config = dict(
    image_size=20,
    width=256,
    fused_qkv=False,
    qk_norm=True,
    inner_norm=False,
    tie_word_embeddings=True,
    residual_init='scaled_by_depth',
    beta1=0.9,
    beta2=0.999,
    max_steps=5200,
    warmup_steps=520,
    weight_decay=0.1,
)
Rows from block 2 of a small autoregressive pixel model, named by matrix and row number. Rows with one number belong to one neuron. Each number is 128 + 24 x the weight over its row's rms, rounded and kept within 0 to 255. All counts start at 0. Numbers have three digits each.
After each neuron's rows are labels from the 100 images, of 14976, where the neuron reaches its highest value: "strongest on" is what is common among them. Only what is clearly more common there than usual is listed. The data: microscope photos of single blood and bone marrow cells. In brackets: how many of the 100.
# fc1: MLP up (model.blocks.2.mlp.fc1.weight, 512x256), inputs 86-171
# fc2: MLP down (model.blocks.2.mlp.fc2.weight, 256x512, transposed), outputs 86-171

fc1.279:110128136113136126119129124131107158134124138094128106187102074095123119172139138174143128159161125112133127155130135136075136121161113083113110156136181096078143140089126108117128097122124158155134133130133113150125117120153130126136122097174103130123139131
fc2.279:134132140176150163126137139121123144115123100166130142088145151153136150104130130125109116057113093134153146111145107094153100107097152155106133137111128116156131114118127089126166131155081130125147169119118128126127120113139107102092132141137141126117124149
strongest on: cell type: eosinophil (27)

fc1.432:115153104100094095132177161147111097185110183116113128095089122186134147119122150107134144157145108139090129147109109096149077075121148119095136131115081146092124134097143131183150108135103152093151141136125133128141124116094103157120132090098149103130122121
fc2.432:137130147129085128196125112127133158102151137140139134182108143122092142108103115131137116174134118098143138123117141140090143118121127111098111129062140136161143129147125174138130157140186138143125087128121128114110126131149119144124121134110087137205130116
strongest on: cell type: lymphocyte (39)

fc1.105:125083105142115113114130110076140122125144137128123077157143110190126108136102100088129119143173142146132137143136136108110125173183130136144078149140150130127148142133182172074104129092110154107126114125128146078106108111141122138114119130125163155137129154
fc2.105:116131126135194104123122109133139170114086130107086159101113152115124128179121089147152142142091117118136136125120143129125093129101147112107133103137096119100124145129122130122116148170120096123129138126105117142148094131134119162112112123131129117092125173
strongest on: cell type: artefact (45)

fc1.447:144102147134083103098119168113145089121173131107080130191124136100117137099140116129124163148114091152148130136089130121116102126133109135131103173123156113109120111148112116154112053099135174100187095138153123129132153103154137081137125128138150140133146095
fc2.447:126131127123187168110126126166118207079130143126183110087144167127122135151128123167124141126105131058128121128151114068118144096131167091109130137142116135137136129109127144131128144194110126145119217119109128125118057122127184151126122104123107104135132130
strongest on: cell type: segmented neutrophil (81); smear: peripheral blood (47)

fc1.373:114127112088118100099144140181109166135106118126088111153136143078102126121127117154131156135134090155126109145124145113145154107109134164132132132150116104118171165087126118155128139095125125146144130131114129124117120143121122140135126134147117103133173116
fc2.373:151086133130123115181139135125133132139147134097150133158101118116152138105142131096170116121132144130106152122137119100190118127122123093160087114127110146134129116144128136176126148145138180016190152150130128134118141129119116139152113138128111108141122093
strongest on: cell type: erythroblast (62)

fc1.183:127119127140090142119128107163131123143124109091056134109157049118116106156125152120154175154137104166156128132119093137107108142115172122127140151178133093181142176096119109124147119146077123147131149125163134137171123141131095121162131126140117145128155118
fc2.183:152140117095128134181111128109136129122130123161104100112163201166134130152110155124117127131140134078109127117123136085222127119092118122073184155120116132111127097129128088135131126134128136135113103106138108119128074123135143131120140136079099092119083104
strongest on: cell type: artefact (27)

fc1.103:127163168123141133108163133131107138167120128106115134069099087127113117134122132155140107126140138118126112138164126133129128169105118164144159132063144132111177110100129145130147097136149133106168142102133155126134151145118130169127130121071169131143145084
fc2.103:134134103142140126139129123103148130173130123149087124126119162110127132128133141113157146129166151147126126120131162101120129153103139135132123106113113119140132103210128096166136093178096168110109103134127128124131109115157125119109100127160162127121129140
strongest on: cell type: lymphocyte (34)

fc1.338:141110105139121120155136118157159099086117156073114088152135113127159122111128163166157163110103172118125138130189162088152101123144162128125113136115145090126106116112113125065104109113166149136180129120178151104128083165162104172107093101119142130132123094
fc2.338:137112122116126087169107143091135145185207117139157129154105175138125138106129149121185134084147130187126117104134101136132146116088134154145142131122109129155128095175128088151127134124124133067158116146128128121123127134128119140125106135109109122130080083
strongest on: cell type: blast (28)

fc1.415:114114095106131177127116111125088118143139124110148122160102182070135115138127147111160155142128122168133142149129100167139134132166131112130126135112122109141133129141151150088167134093097114138159128127124129137100169133107139098155159101130105119134102129
fc2.415:134115107130106125131128110118122101109172102130091152135128133154128174061130118145182148131133071139133142105115160128136129094124096169133149134133114104138162146126130159130124134132116129138173155157146128133131156170121105131131133137120154119128101137
strongest on: smear: peripheral blood (81); cell type: segmented neutrophil (49)

fc1.497:139132149106116140129144067123125114175131162138151117092098124119109124127115154116135120124143103124130112143099128121148094127131173119101163148096125145129151128130139101129135121138106116115135155179161111171109145116087131118121138073080153096165173147
fc2.497:137142130113089131142119125131204196137132129149115097160152222081117105135154141131125119129083116127176104131105130178144127127120134128117111191132111133152122130124127207131123130111113130149114146121131142131122115193105119135191129133114156142116108129
strongest on: cell type: erythroblast (32)

fc1.345:142091095095054152099108137146082117105109157123080129126090097109139098111149138106140131134135123128065136202130113126107127161164129126085112161107149121118077103119159149138157084121133134089112114102122126107089182128128123141142124111106155126133125110
fc2.345:127102131134145170145110139139143125118108107177110127072128116168118143142115103177150108148104132162153136164129144118142133091145113134132122086096143158165128137130135139125074126158125140099138142153137128111129150121147114134149154129148101127135127132
strongest on: cell type: segmented neutrophil (94); smear: peripheral blood (73)

fc1.486:152134131119128129114090109152118158165076142105127126186126179093084115182061098157140160122170102110133137077131088131161127128140150102106120145114129136128129123134136097085132122077177130123112196150170107093115168131132129141149137119128134154149150077
fc2.486:090114197141120127135135120120127097057165120136118139113129129128093122176123120133124112137070135125139131148119124150129136152133160083076129129134131139147163140120127168125131151182145116149138157129164128111133082098163172126119105117044119119134130098
strongest on: smear: peripheral blood (93); cell type: segmented neutrophil (51)

fc1.383:132100137121148098091124120161148110135143139094131118136138179152163106159130124144121119128144126104110124176134125120165156130145150115103123131146169135136125125108132122099118159185098105163085140162129131142112124098108111101134120128079184161117129132
fc2.383:110116129130056112079154140128136152133101125144124158076142147141126122126152091130138128134123090116129164138110126092127119103127116131094137149105145131166126122102128138107124115009168123113133122120123128102120122160124114097109148125130029130167120138
strongest on: cell type: artefact (48)

fc1.35:130134121141151126128082147144129149136131127118154109122122145093117083145132128126146169127133135129125128119104118158179156126125121136146119133108162105140141129107119116156164139090186132147132122142158108076126159085138111116126138091102128131097140112
fc2.35:126130168125054145127139148123113108096103064137087124125148136094112158152092135130120128154053106129122134126095109133150130104137149123132126181125150158122116152131128126146147126084170100146073140116127127108128132120104128115121071129101121108152126078
strongest on: cell type: lymphocyte (36)

fc1.59:166130143145123164128135114153127163151137129104145137133140146121119129196104185121123155141146108141121109118151106142146128124121122168132127139190121115119124127143115157153134192200080155122106142137122115123094141116097122105127112075107167127075168108
fc2.59:171113129120101125111154138082135109096151131151089028152124114098119123130122092125137120172113131126122140132114149179125130134145129048147131134123131173146125126119128078104143139061144113075136143137115113116085123129082130084132158139140098135145147070
strongest on: smear: peripheral blood (54)

fc1.108:125114113133135120097124131097131093116177126089135107148102122135151105089111151128150132159178088128134131131131104070087146147141087112165130175119165128147099152176145131154137154134117169130148096114155156109103172153155163098125137101112121135133142132
fc2.108:159081127129076130116107121065133117149150145152096141140113109158109127063154095138138140129124130135151113134134123070149098122134093176152161141126100119104141148156128139146124128091237153124152113134128130124130137169142185117111140128132125136158123123
strongest on: cell type: segmented neutrophil (86)

fc1.212:134155089119096129118117106135125125159088123150186118153079106120165089126129133066079140128118115138132093141179137170178128112138198072126086102096131135121127130156125133168114067108144150157162164197147124136126112128139134157129131095166167151116143140
fc2.212:132130129125145119120164134108223153124109150146123110089145224122091115124123139111182162148069154114127161146066130126063119121109124134147133156098122143129129129114124157125126082135122118145113129099131128134128139138130128137140134129103167133114101126
strongest on: cell type: lymphocyte (35)

fc1.409:122124125128114147117106149093100115109119105160125125144108157129162064142135151159135130123127101183180137128141129117103140116138134105134125133150129127124143191123151108097115142094102145135100142094141168105131185132071123107150162136087146103119118123
fc2.409:156125124097125155114150104095184106121140104138155124108146146138123132090124107130194158127131115128141146118154104118104152144130087093137146147137131122141137122128128164140126083123132147070168112134153128128128126138141156136129086136142160184116088129
strongest on: cell type: segmented neutrophil (45)

fc1.22:119144089122117076112109133092110163134135123068204086134123164112146156128129115141145134147141128113107137167150128159153136130160137121137109132134136110121141157108181139136120138110147160166134120161182121121115107120130086099125128094101137129148148123
fc2.22:099114144173133128118116108079142148150109098130138071168130151114129111129145107109128149148126110130177144162163097147151097113090123190135128156132114134115156120125130067113134136109153150132112118133073137122144108143129148093104130133114143146094162129
strongest on: cell type: erythroblast (57)

fc1.63:152139128148127104109117125128132074151130115128143106159133113148145122158101116119156125120122081102159137111140149120142093141140131136114122166144169130132130137157094178119133144125138122146114182131151126144127122103063081137169133128136156130094138131
fc2.63:102166155125153124087109157160134127130117121141104142074210150080121125128126076129122125127119097071149126117094104141131120111105138171144141137133118123121129117135113077117127168151101135126145041139127128134136114130106138141133141130180122122145180176
strongest on: cell type: blast (37)

fc1.204:145146102131103120079120076134131162135142133106125111141133165118114147174121147085139177083128133137175116125138094101165159130152121131129121119135163142127135135107135113117146130124162084145094104150132104114120149095113127122149143114097110137093143134
fc2.204:156120127162146122123102109114075094068127126091133099130084129168158127098133135107107119149098150130143151130129137123125112122123121075125120118093129134160122128162128125115131125104126140093116121072117130138103115140136078142120143129155090122129134152
strongest on: cell type: lymphocyte (37)

fc1.438:181116116137125164149140139118122129160083129066157156088108129112199138141129130107125129136204124162133172174159110101108099130160090113134181144125084110108146122115133111201149182139166139121136120072148128103093130162111155122136167147134103108101144122
fc2.438:151122116125114122130118143127127121094100135111126124118140133127124183125091135112158123119135115131126136139132130101169128131133114128121129142118139114141175148080128144114123156138062122101093154133146128141129120140112116124119130199135147108118137122
strongest on: cell type: artefact (28)

fc1.159:108108139099129113088120101160116150097141141094126087124115152150121111126073127118117165135149133133142118136151112143126162137157161102107154141142152109162123153130124108160136124108127135189180155143126117103155136081143099156129129110097129107111110114
fc2.159:083142111092138138157066101127106115186077101107121118134147137144128117154133135098148141120143139119124155128126110114123127137128114132145122173100125125110142127124129136142116130140137118120119155129125135158129136144101150147144125152092143154106130149
strongest on: cell type: erythroblast (52)

fc1.485:152159105129077086119136102114140124109169159129131129150115118127133140127151151091139148132160153139158152136140076136133175093154147129129131145123122166136099128150144155119153127126103178176127134107148123064080131091172069093153117152126127173125131128
fc2.485:120128133132137095117133136116127131160107144133111141078188165196092084089118096101194102093100138123179157132121134131071127122083059166108179153134129141087138132122128108133132127149142128137175119160126128132141027100126120136108128121130127126122126133
strongest on: cell type: lymphocyte (35)

fc1.76:115128114123082119127124125127133096148096096124126101115116127151119101119158179148146123104124145128143140126166169103132132123125181128139160151150122137142135145128129071126128145113116148186144197095122141145138125128109143146121128173159146135080123099
fc2.76:140118139113145119096130151107131138099164140120124125074124078124117126121086142128117126125128093094125124144123124116155128154152123145128127133123139132158130129126129052136112136133099132089117135138125119132072067128154195132083124134122038084126130120
strongest on: smear: peripheral blood (74)

fc1.225:120135114131167170073122105080082155120132127129111120161120137133128106130130085166103085124172117123128137126119148124154069121126131090117066097113133146135151125167135123150144065096155134092145119123147129100085135152131123134113121127115109159104110121
fc2.225:180115139132135147123134118087188121129116137139125132110137129169081124182139152093130145125140200157140105137162141118127129166134138109146120136153129130140156128137128135143108130167119161132114133130103128117145161122110139126050129128100174147128079135
strongest on: cell type: segmented neutrophil (56)

fc1.177:126156129136133105069174120121067116144087149156134050111136128153152124133124112122169126121180137144117153121083122148183129120154143135112110153123137127120140111128159158106107129116114135110113119159126128124067093119140120120128122141146147152106144142
fc2.177:122125155128131130098144128076100123121139126145100149199142119186112105157128090129140120143139145115145157123141085155109110105120139134098115129134159101116133131092138152135162159139121157137131076154134128105149098157126107141151067089184153136114138125
strongest on: cell type: proerythroblast (36); cell type: promyelocyte (27)

fc1.193:133146127120154128110114087111103121124192147160156101169131134158123122111105126097124157125146134124124138151117119186128107171131137115125125124124133130127117140148137122133178148137153162211145151126142114095139143089124100120126141108133122129087151101
fc2.193:095148139108152088149149134059088157108101139156125132151124124143133098071120132098153090105128109143126153108140165128092107148054121122108118135111126177102143128162114105188190145129174124121132133142118132135130155156131131128112118114105124124113142160
strongest on: cell type: erythroblast (41)

fc1.219:113163128100132121093123093121140123113135139108116111157144121143157100133079121148120113141126112124125197130140139124115112117117114138129135134141132125120133169132125124134153108165071160131158139134110130127125084112132097170104099152136131086141130116
fc2.219:131118127123146096054123131072149122129104179143090130164106143122174125129086114101101122127123163126119126133127075132144117141117088121100115124094110125128135117161127138110124169150114127136150125118127127121103142151173127129112134157128122127121132111
strongest on: cell type: erythroblast (47); smear: peripheral blood (46)

fc1.455:144096103144129114108121125092113107142118115114150120111102115138137108146130129113125166170163158143101097150149183130142141122133128123175117125115147097116114128129146179127150166101149111139140188139131135120147143163137119153131112147169137132124124169
fc2.455:106099124162154132121114125135163108116127125136167131098134139153123153099152124123169105145157128107115123121082091052143141115134132109127149141136125131117129106170128136115096142145088174142126139149119128092127091131170151100094132144153081143161122123
strongest on: cell type: segmented neutrophil (68)

fc1.157:143158091096103134102128137116133112119105120093142127185112104145113134138133129168143128124154106119129160117122127182095101112086147126135127131144121174135119146106097191195129148102172133130069119146181132103110116139148138105122142122082091162120130112
fc2.157:134112128150116100104136129117128122123071143112158132095143147125104096116132121119129143146134157122133139148133173097155108177131144134152114149130100108118129104118134174151140161183090132125132153123124128119115145119146152109175125149132139036129121136
strongest on: cell type: lymphocyte (57)

fc1.309:098114113109136103090177129123149145089145132096130127160119100115137120118122121135163163146123108142129103121135086106041126128129152145129162149115130142138128122171148125153137112097081150128129109111127127135118162118154140129103141119076104154127126121
fc2.309:144116109120106137143119098093099128137138128075086151082112113110098102061123148137094130132128102109155106141169142095153110149153116128143147115131109137081127138117128110129132093108228092134135147152130128117122115116138221120108125150130078136147135151
strongest on: cell type: segmented neutrophil (98); smear: peripheral blood (55)

fc1.233:125082126104110129100143124150130159089160182137149112127162180125126137124139133150146139110143128092131154110129127139170130118125134128181127140124105138143121133098133097126089120117068103131127161128130141127146118073112137131096165188144167127129131090
fc2.233:130110156132138133122117133138135101107110127130129120082141101149138084129118096135103129128101119138186124169131145135121115138143183116092109146124142165125125128129128112130130124155146126131126113113130128121122153145125133136207128129123095098225153130
strongest on: cell type: promyelocyte (26)

fc1.420:137108127102105153089079106168115132130129130073124107107115127134160110140107143140119168155149167110083118135116118144127070091141157168135128093182136128145111128135155124124160063131134136135113158128141145128111148129122128126152137130143153131124183077
fc2.420:108163124128136130156124149124108119165087121146099118109135114146147139127131120139088130121116110169131176131175159147130166096131131158130124146153122125094102134139129141119129147100145134115145122122100131110155123129098120127143133150122135146126161169
strongest on: cell type: artefact (37)

fc1.68:124095128131141126076110159156134102135109128121170119127145078127168120164169149127156164117131139077171153105138107135124108116122128116155110126135143115139124180104122138080194149184124108152120140136148098140130101181094121127168137143146126129096157132
fc2.68:125125127148117092143124133117139162139165114148106150137132132142128134149084124121162142050103122124162120126182126137131108128101105146123165133133121111158138102144128084128130117107133126115125132127125128133149117112111141127134125129125099111117102116
strongest on: cell type: erythroblast (35)

fc1.164:084122123099125110128148116073120120150101110131138112121138134132136099161154090148141135117175144124144131151145113137132120157122133128138130118164158105138123103133139112091123103065134138130132126119106143128122131112135141129108082178124154178118135127
fc2.164:147125127127162122133106102129129152129164125146169153071128117084122129126110132128130157112121140058124114103128128129086127148117174058157139139118134129142131133119128112170117150173153121112127200131153131143121107129139152164108130122132101128138117066
strongest on: smear: peripheral blood (83)

fc1.290:118110136129135165146119133120149128117185128104157080139140116164152080136110156127138125119123138128141120128097129114150144117130152128136112083168148123170131092172146126090114134152108137186110123136180129095123128119117114123138119138129157135137142110
fc2.290:116124096154086154171168128120127131124123118116120146117074132125174149104132148108150152127127123121112141096112108093133127091118146130149170125102118136127127142151126126148148119171098140163130129145135128134140140127165159121136114129138163134181199140
strongest on: cell type: lymphocyte (34)

fc1.294:135122171138172074122133136113102127128134135121115082165114123101101111123127152124143142167128136206109083154175134126143132133131133139163179181100139106097092102157136110149124095148166145154136136129155111124105174128148114109146133125159125150099111153
fc2.294:139142130128118111123130132079134110132099153162125137149127148158125133109092105099135110132122115083130125116122138124129093136126125158144104128075118114098148119128131167125136153132114185174143160128107131115150088151124179106100128132133132136131090130
strongest on: cell type: eosinophil (29)

fc1.240:124144129130130121063133127135126118120138129090159078124103146123146121145050129103150119184158124140139163137178107095143121117144109139122153128116131079129107141144135117094122154137087139200154142155113166128123113117119121101120131113126136167135139120
fc2.240:134128129134067154141143130122092121150132133139121140143146178142066140136180119086121112123120170112135132123115192139127128097097116209180129133132141109077137121150128115126123143105141142130164109139107128124144099091128118142043129127134128101115128131
strongest on: cell type: promyelocyte (28)

fc1.11:138112127143126125128130119092140108126155134081132136121090125140152110087158147111156130142185135148093103125130131108133115169168199124123130155123147153097131125167151066154162133112153155134132137114147112150113091126104127107123099114146132123160144084
fc2.11:170119128128104126163142137055158145156131130155128133088153111165131141119124089106191149123129135127150140114117132132107125135082079165120190143128102071153142129131129085117106081120150139130130114119129128135142159134108128150089131125125137127118120130
strongest on: cell type: segmented neutrophil (51)

fc1.124:160105137139130159113070156133137129100131178151101108127113112141059146134111119139119128152180095083148138114153064129145120145126134188109143130134123075118124141124135158124129112144147126153102105137099100133121112131114118140169158131104145138131105123
fc2.124:120169127105184152126125104129110135106152128128088132133141108139143131138111128137111134091139119125124124127124136173129138079125171112105144127132129123129109173136111117112133123098095123138174130116129128127128128145103151148143128114178098118145156126
strongest on: cell type: erythroblast (35)

fc1.442:150146099091121140118151131144142126126120146102186129136125122130161106168123139126167141129124171126147178122161133107137128119123144123138111130115111168161132161093130162113140124127139133152123159138143136097118101137133107135121072122034107106156121126
fc2.442:134099130144150174122107072154158133147130123106098145125122115110101116132155136114122124078148094125187143135134168110138114169103125126152138152074091166081136128088124102069125148135104131140071136147115129130128125080146133152148143138125149154147132125
strongest on: cell type: proerythroblast (35)

fc1.317:163114127124115092150186210088141128086089105127133147139127122084143088101121122138086129110148108171147173127125079107101107130151103123105139167120157098133138120135153116177132123107101184131150149121176146120151128112190141108102175161128130159108122157
fc2.317:196103113113146132112103103126133133118133136107133134130108123113137125124113139130126132137126118106128129142135134109144119121123152113150137126095111128114128127094128072126131092178136117110127148123130138129100130105090141124118133130142139126134126117
strongest on: cell type: segmented neutrophil (52)