{
  "qk_norm": true,
  "inner_norm": false,
  "beta2": 0.999
}
Rows from block 2 of a small autoregressive pixel model, named by matrix and row number. Rows with one number belong to one neuron. Each number is 128 + 24 x the weight over its row's rms, rounded and kept within 0 to 255. All counts start at 0. Numbers have three digits each. After the name is the row's rms in percent of the matrix's.
After each neuron's rows are labels from the 100 images, of 14976, where the neuron reaches its highest value: "responds to" is what is common among them. Only what is clearly more common there than usual is listed. The data: microscope photos of single blood and bone marrow cells.
# fc1: MLP up (model.blocks.2.mlp.fc1.weight, 512x256), inputs 172-255
# fc2: MLP down (model.blocks.2.mlp.fc2.weight, 256x512, transposed), outputs 172-255

fc1.383 088:134134121108137125078125081122125114142116167137143136100100118135130118142176124174118130148127128128122128129114052107162125131157161166109154155116118126122106143137120123145101134127099131137119149066152076130168129144072080134105128130117083158152
fc2.383 071:123142132137102175107124113133111142097130148095143106139136129132132145160127144152137128136132117122133139128130168148117123117087127143161144139119117112143117123106128106134130095123108127103126125133124124140178123138051125121124087114172059131109
responds to: cell type: artefact

fc1.344 099:131096119135176153114117078151146114074129141138107115123139130132084095117109189118122191130081105131139134116128140135152161133106100121120167107111135133143147150123152091119084071105128133145132153075107117120152156101115144140108148094185081110164
fc2.344 126:086142217109112169131116142137128161121129165158126142081145128138106126090149141120162099139128147108133127136154106142139150132183124098100137152161117086203153131120131131137114138121164085095128133101123111120133125139093181135106133160122146101141
responds to: cell type: promyelocyte

fc1.105 121:125131129117187145136136063125145128134103126095132140093156140164111124107158115143131109125087145188126103165123098132103133107172109172156160177136114149105117152112121123116101112119136124133144101116110087148127128143145169091127134093134070095150
fc2.105 164:153129108121145043117184135122132116094159163125156125128043173138154156131131128102111173128122105111078183075115133094109109146133116139112142125109118147131084115129127092132124123141140141127122144128123102114163107095117106134111153192122126089127
responds to: cell type: artefact

fc1.169 101:125134149117155127111117105136123128115144157087157127070146123096127125156164142067097120120125144126139129136121126176106142106129116146125144142089120121146100145096094118117106110130111122128156176116120075173124101094064173162133165092131114102125
fc2.169 098:124120150094141097121110116118133125125127135135114117091128138131118143116118143117159145140129128075148149131139132127116140105115158109130123121105134102127130118129131104147114128142082111097117115122150128080143146136118242134129146165114158114130
responds to: cell type: promyelocyte; cell type: proerythroblast

fc1.106 097:101135128148128158151117122118134126118103095122101182126120110105085117152161156078139093133128150131135119092126152119127145148122116125135120097111136130132131134119132148104173105123142130114116140131121125068092166110125121132147183106151124095146
fc2.106 076:120141146104125158095127152095099157144141105124134119165099136138133121144117131131110177139134139124106152119158117131125091093123129107125079129082168117149132072086138122168106105112102132124116122137180093135110117113064089151150095125092141127145
responds to: cell type: segmented neutrophil

fc1.89 111:155112089114125173128143133127155135132158127099149127124141107130109075105135118137142105127168176125129092164136083157104124122133121180185115146117113111133124164169144121126133152139217120123178126127153095114127137121173150157114120073167146138149
fc2.89 120:145139147124149144100113089154126135134098169120132152135103103107126142150119122066099136115171157123128115146143111098120161133219136092123140149097154107161110135137129105101134143098105136117137102104140132134125129168121147130104114090144135135185
responds to: cell type: promyelocyte

fc1.80 116:106136137149147133123154107157114158135101131090118139107158110157111141128128137104138129123095133142130087129121128135136127156187113141142122130134122173128114097094117156123142118128137118126124105120088120149080135103146116146126120119163124145132
fc2.80 141:128142143153122147130113147135080152130106113131139122099148109142127123139129145164146126109132145140132128124119102170145132091125131136184063107130129137137181149122146159131139109110118120076088148128105085076106129099082131141126108096125140125166
responds to: cell type: segmented neutrophil

fc1.244 085:171092114098134161180144126112141140131151129125083123149152121128096125167128131151161139125121086143131079119107134097129101114140089173158120112140105124112126128168130133126093167131144149079170108104127106179112097120124141093128098120115088120132
fc2.244 072:105076121126128113111122125108118122131174123131125128142156153144125144100149126126074152111146142076138129094127079139108106122164097152133229127116121137128117099123126158150136115138127146122144102136165095126131128160164152114076100108128109127181
responds to: smear: peripheral blood; cell type: eosinophil

fc1.258 095:120102137152135134098153129133116110119051101100147136111139101144123123145116129117160104130072129152138109162125113128158128119160137137155151146135124162120136141128164144138109171106158132080116133132107095145107152133166127146141150104148097098120
fc2.258 056:127139135114130150112117148139132137136133096128158127125126119118134132129128122128125132124126131142195160126134119141126109054149119129142211116122099090116153156116143090137112161148123129140141153151117113116104126136097129142186129123127127138225
responds to: cell type: segmented neutrophil

fc1.373 099:177097127154143182088109123122120106128138090099116117121150136131129110131129176148213178085126166154113116143117100106115072143135092099114127124124124111109143133173133128099159127094082086104146180112164130176150127151131127129120132128071124109138
fc2.373 066:123131150149139088126152129086102128128138145127135170121123170095123170095129080182072110131153133125100122070114094140118156129131141126148076158144121123136127116126120101143108134086139107158136103132130147079082097102118124126133122122129110142106
responds to: cell type: erythroblast

fc1.322 117:129127130137112131163122145141165108125122156125126122118100112125100118104139107109132086123137143141123113138128116123132160079157137121151124114164105142126103164128129165093118125119126123106170152119130135128114146123107128133092114133121085151119
fc2.322 135:152148101130116129128106131158110149116103131131159117112130125194134150179128168083082173158124129134091077150135143165130089172099129129160132156111145135146110135102137129171151161133136155078146129141139146127112130132129125121128125121166152133102
responds to: cell type: segmented neutrophil; smear: peripheral blood

fc1.187 097:140103124131164164067153143128160122128132138133131143126129128123137170114131155113108128109129124140154074106129113103144102163127116149162125117133104097110137106134128114123090115123076121135098111122134121094129115157166138140131134121126121169156
fc2.187 071:121167126119132110154166118109132122127137055095094131094152142115127166135129122137155081131118142117109128140128092112122137126106126172129165126086130142121164140168136190128140118116156147133110138129155110105073122134143172128124153092138123093122
responds to: smear: peripheral blood

fc1.358 088:132188126092185128141117095134124133069107152129138127100094124114116142109147102147150143118110123131170128141145141154123124131158111166160131153160105136153164129127129140105142158151111116134129089122114118137127124168128130123096124071126115117096
fc2.358 070:138165107127135145128130127126142133128145139127130135106138174141129156109129133105136111126134127116129180135128042129109092147154129150127154152053103120120124126140122123140112120132011116140130129127175118085160127119120123134102138137170101068132
responds to: cell type: promyelocyte

fc1.68 092:158145098145120158134100130158149147107086118129133103135144126135091121139123145093148132163094111156095117097040126183148113128130108101169155128121125126128133125066176100165096124131150112150189149098105124126094154125121103163099127116127145101132
fc2.68 062:130129150130122126139130159128125084119119147158125123115152093127130136101129130147080125145120141142141037132137126162115133118066131143126131129117134143126117124123143157074132101127082174105137127128174134111127134112163121135186091134121154089126
responds to: cell type: erythroblast

fc1.390 107:139128139086149156167102106109136123128131161109132132118143120112112101125125160126085119087125131130165087167145128131161112128100130114139162122127121127121138174159135138111120120147080119124147141117098103127134123100127165170127117112108130122151
fc2.390 112:130148129112177146074133078160116161117121067132130132112141140133110144131130155117146152114137126102171143115115113123127100102101116129124083130080144127125122069127132098125107137105126119123126078118192102112071136207110208136131139088144132143130
responds to: cell type: promyelocyte

fc1.51 096:145110129128120133139136122130145154119120110112142136090146139120132119126166175126128125088124086129107097128119128136139110158156100153125132129131121109155122101152128139116105156131139128108135147124125125140129126170171113159166114128118132104117
fc2.51 074:118110130126113131099120134130122134101138125167194128066161130131116126123127124140157102110105122123152138157129109122118127133194158119127169130121127064121070122084127159103134153116160126141153116133112128138133120111116087127110109139095137134152
responds to: cell type: promyelocyte

fc1.78 095:140140094108152131164136061118160129128096129144131172151126123149104123139133133152129218139086164153086127126118134171139121125163135161131104148119126119154156118125130096130127088130123130145128152122119165145125155131124140114071130123139106141139
fc2.78 079:120138133132123097129124154119108146130142138142130110102106118165128119125148130139107127117161145117109194127159120128132088118100102081138120139137143140141116165124130132131132124144134138139148119112107163137090133127099147099128119107106158130114
responds to: cell type: segmented neutrophil; smear: peripheral blood

fc1.483 103:155136135145127148121127127125129113139127105127127133069127117128097127165136154108141115105112167114140119127110074133131089147142119098126123155081115128157185112132093106120120126135120138176126168108180154137098098135128151109121099134094129104122
fc2.483 065:128127126118098082173177167149130124127135126121145122122112165123129134138126123128088129165126104127140107186136138109117132123103154161118134115139133113121116140095129116132138163153130123119121140136121130123127133142146096124121145159120172167168
responds to: cell type: promyelocyte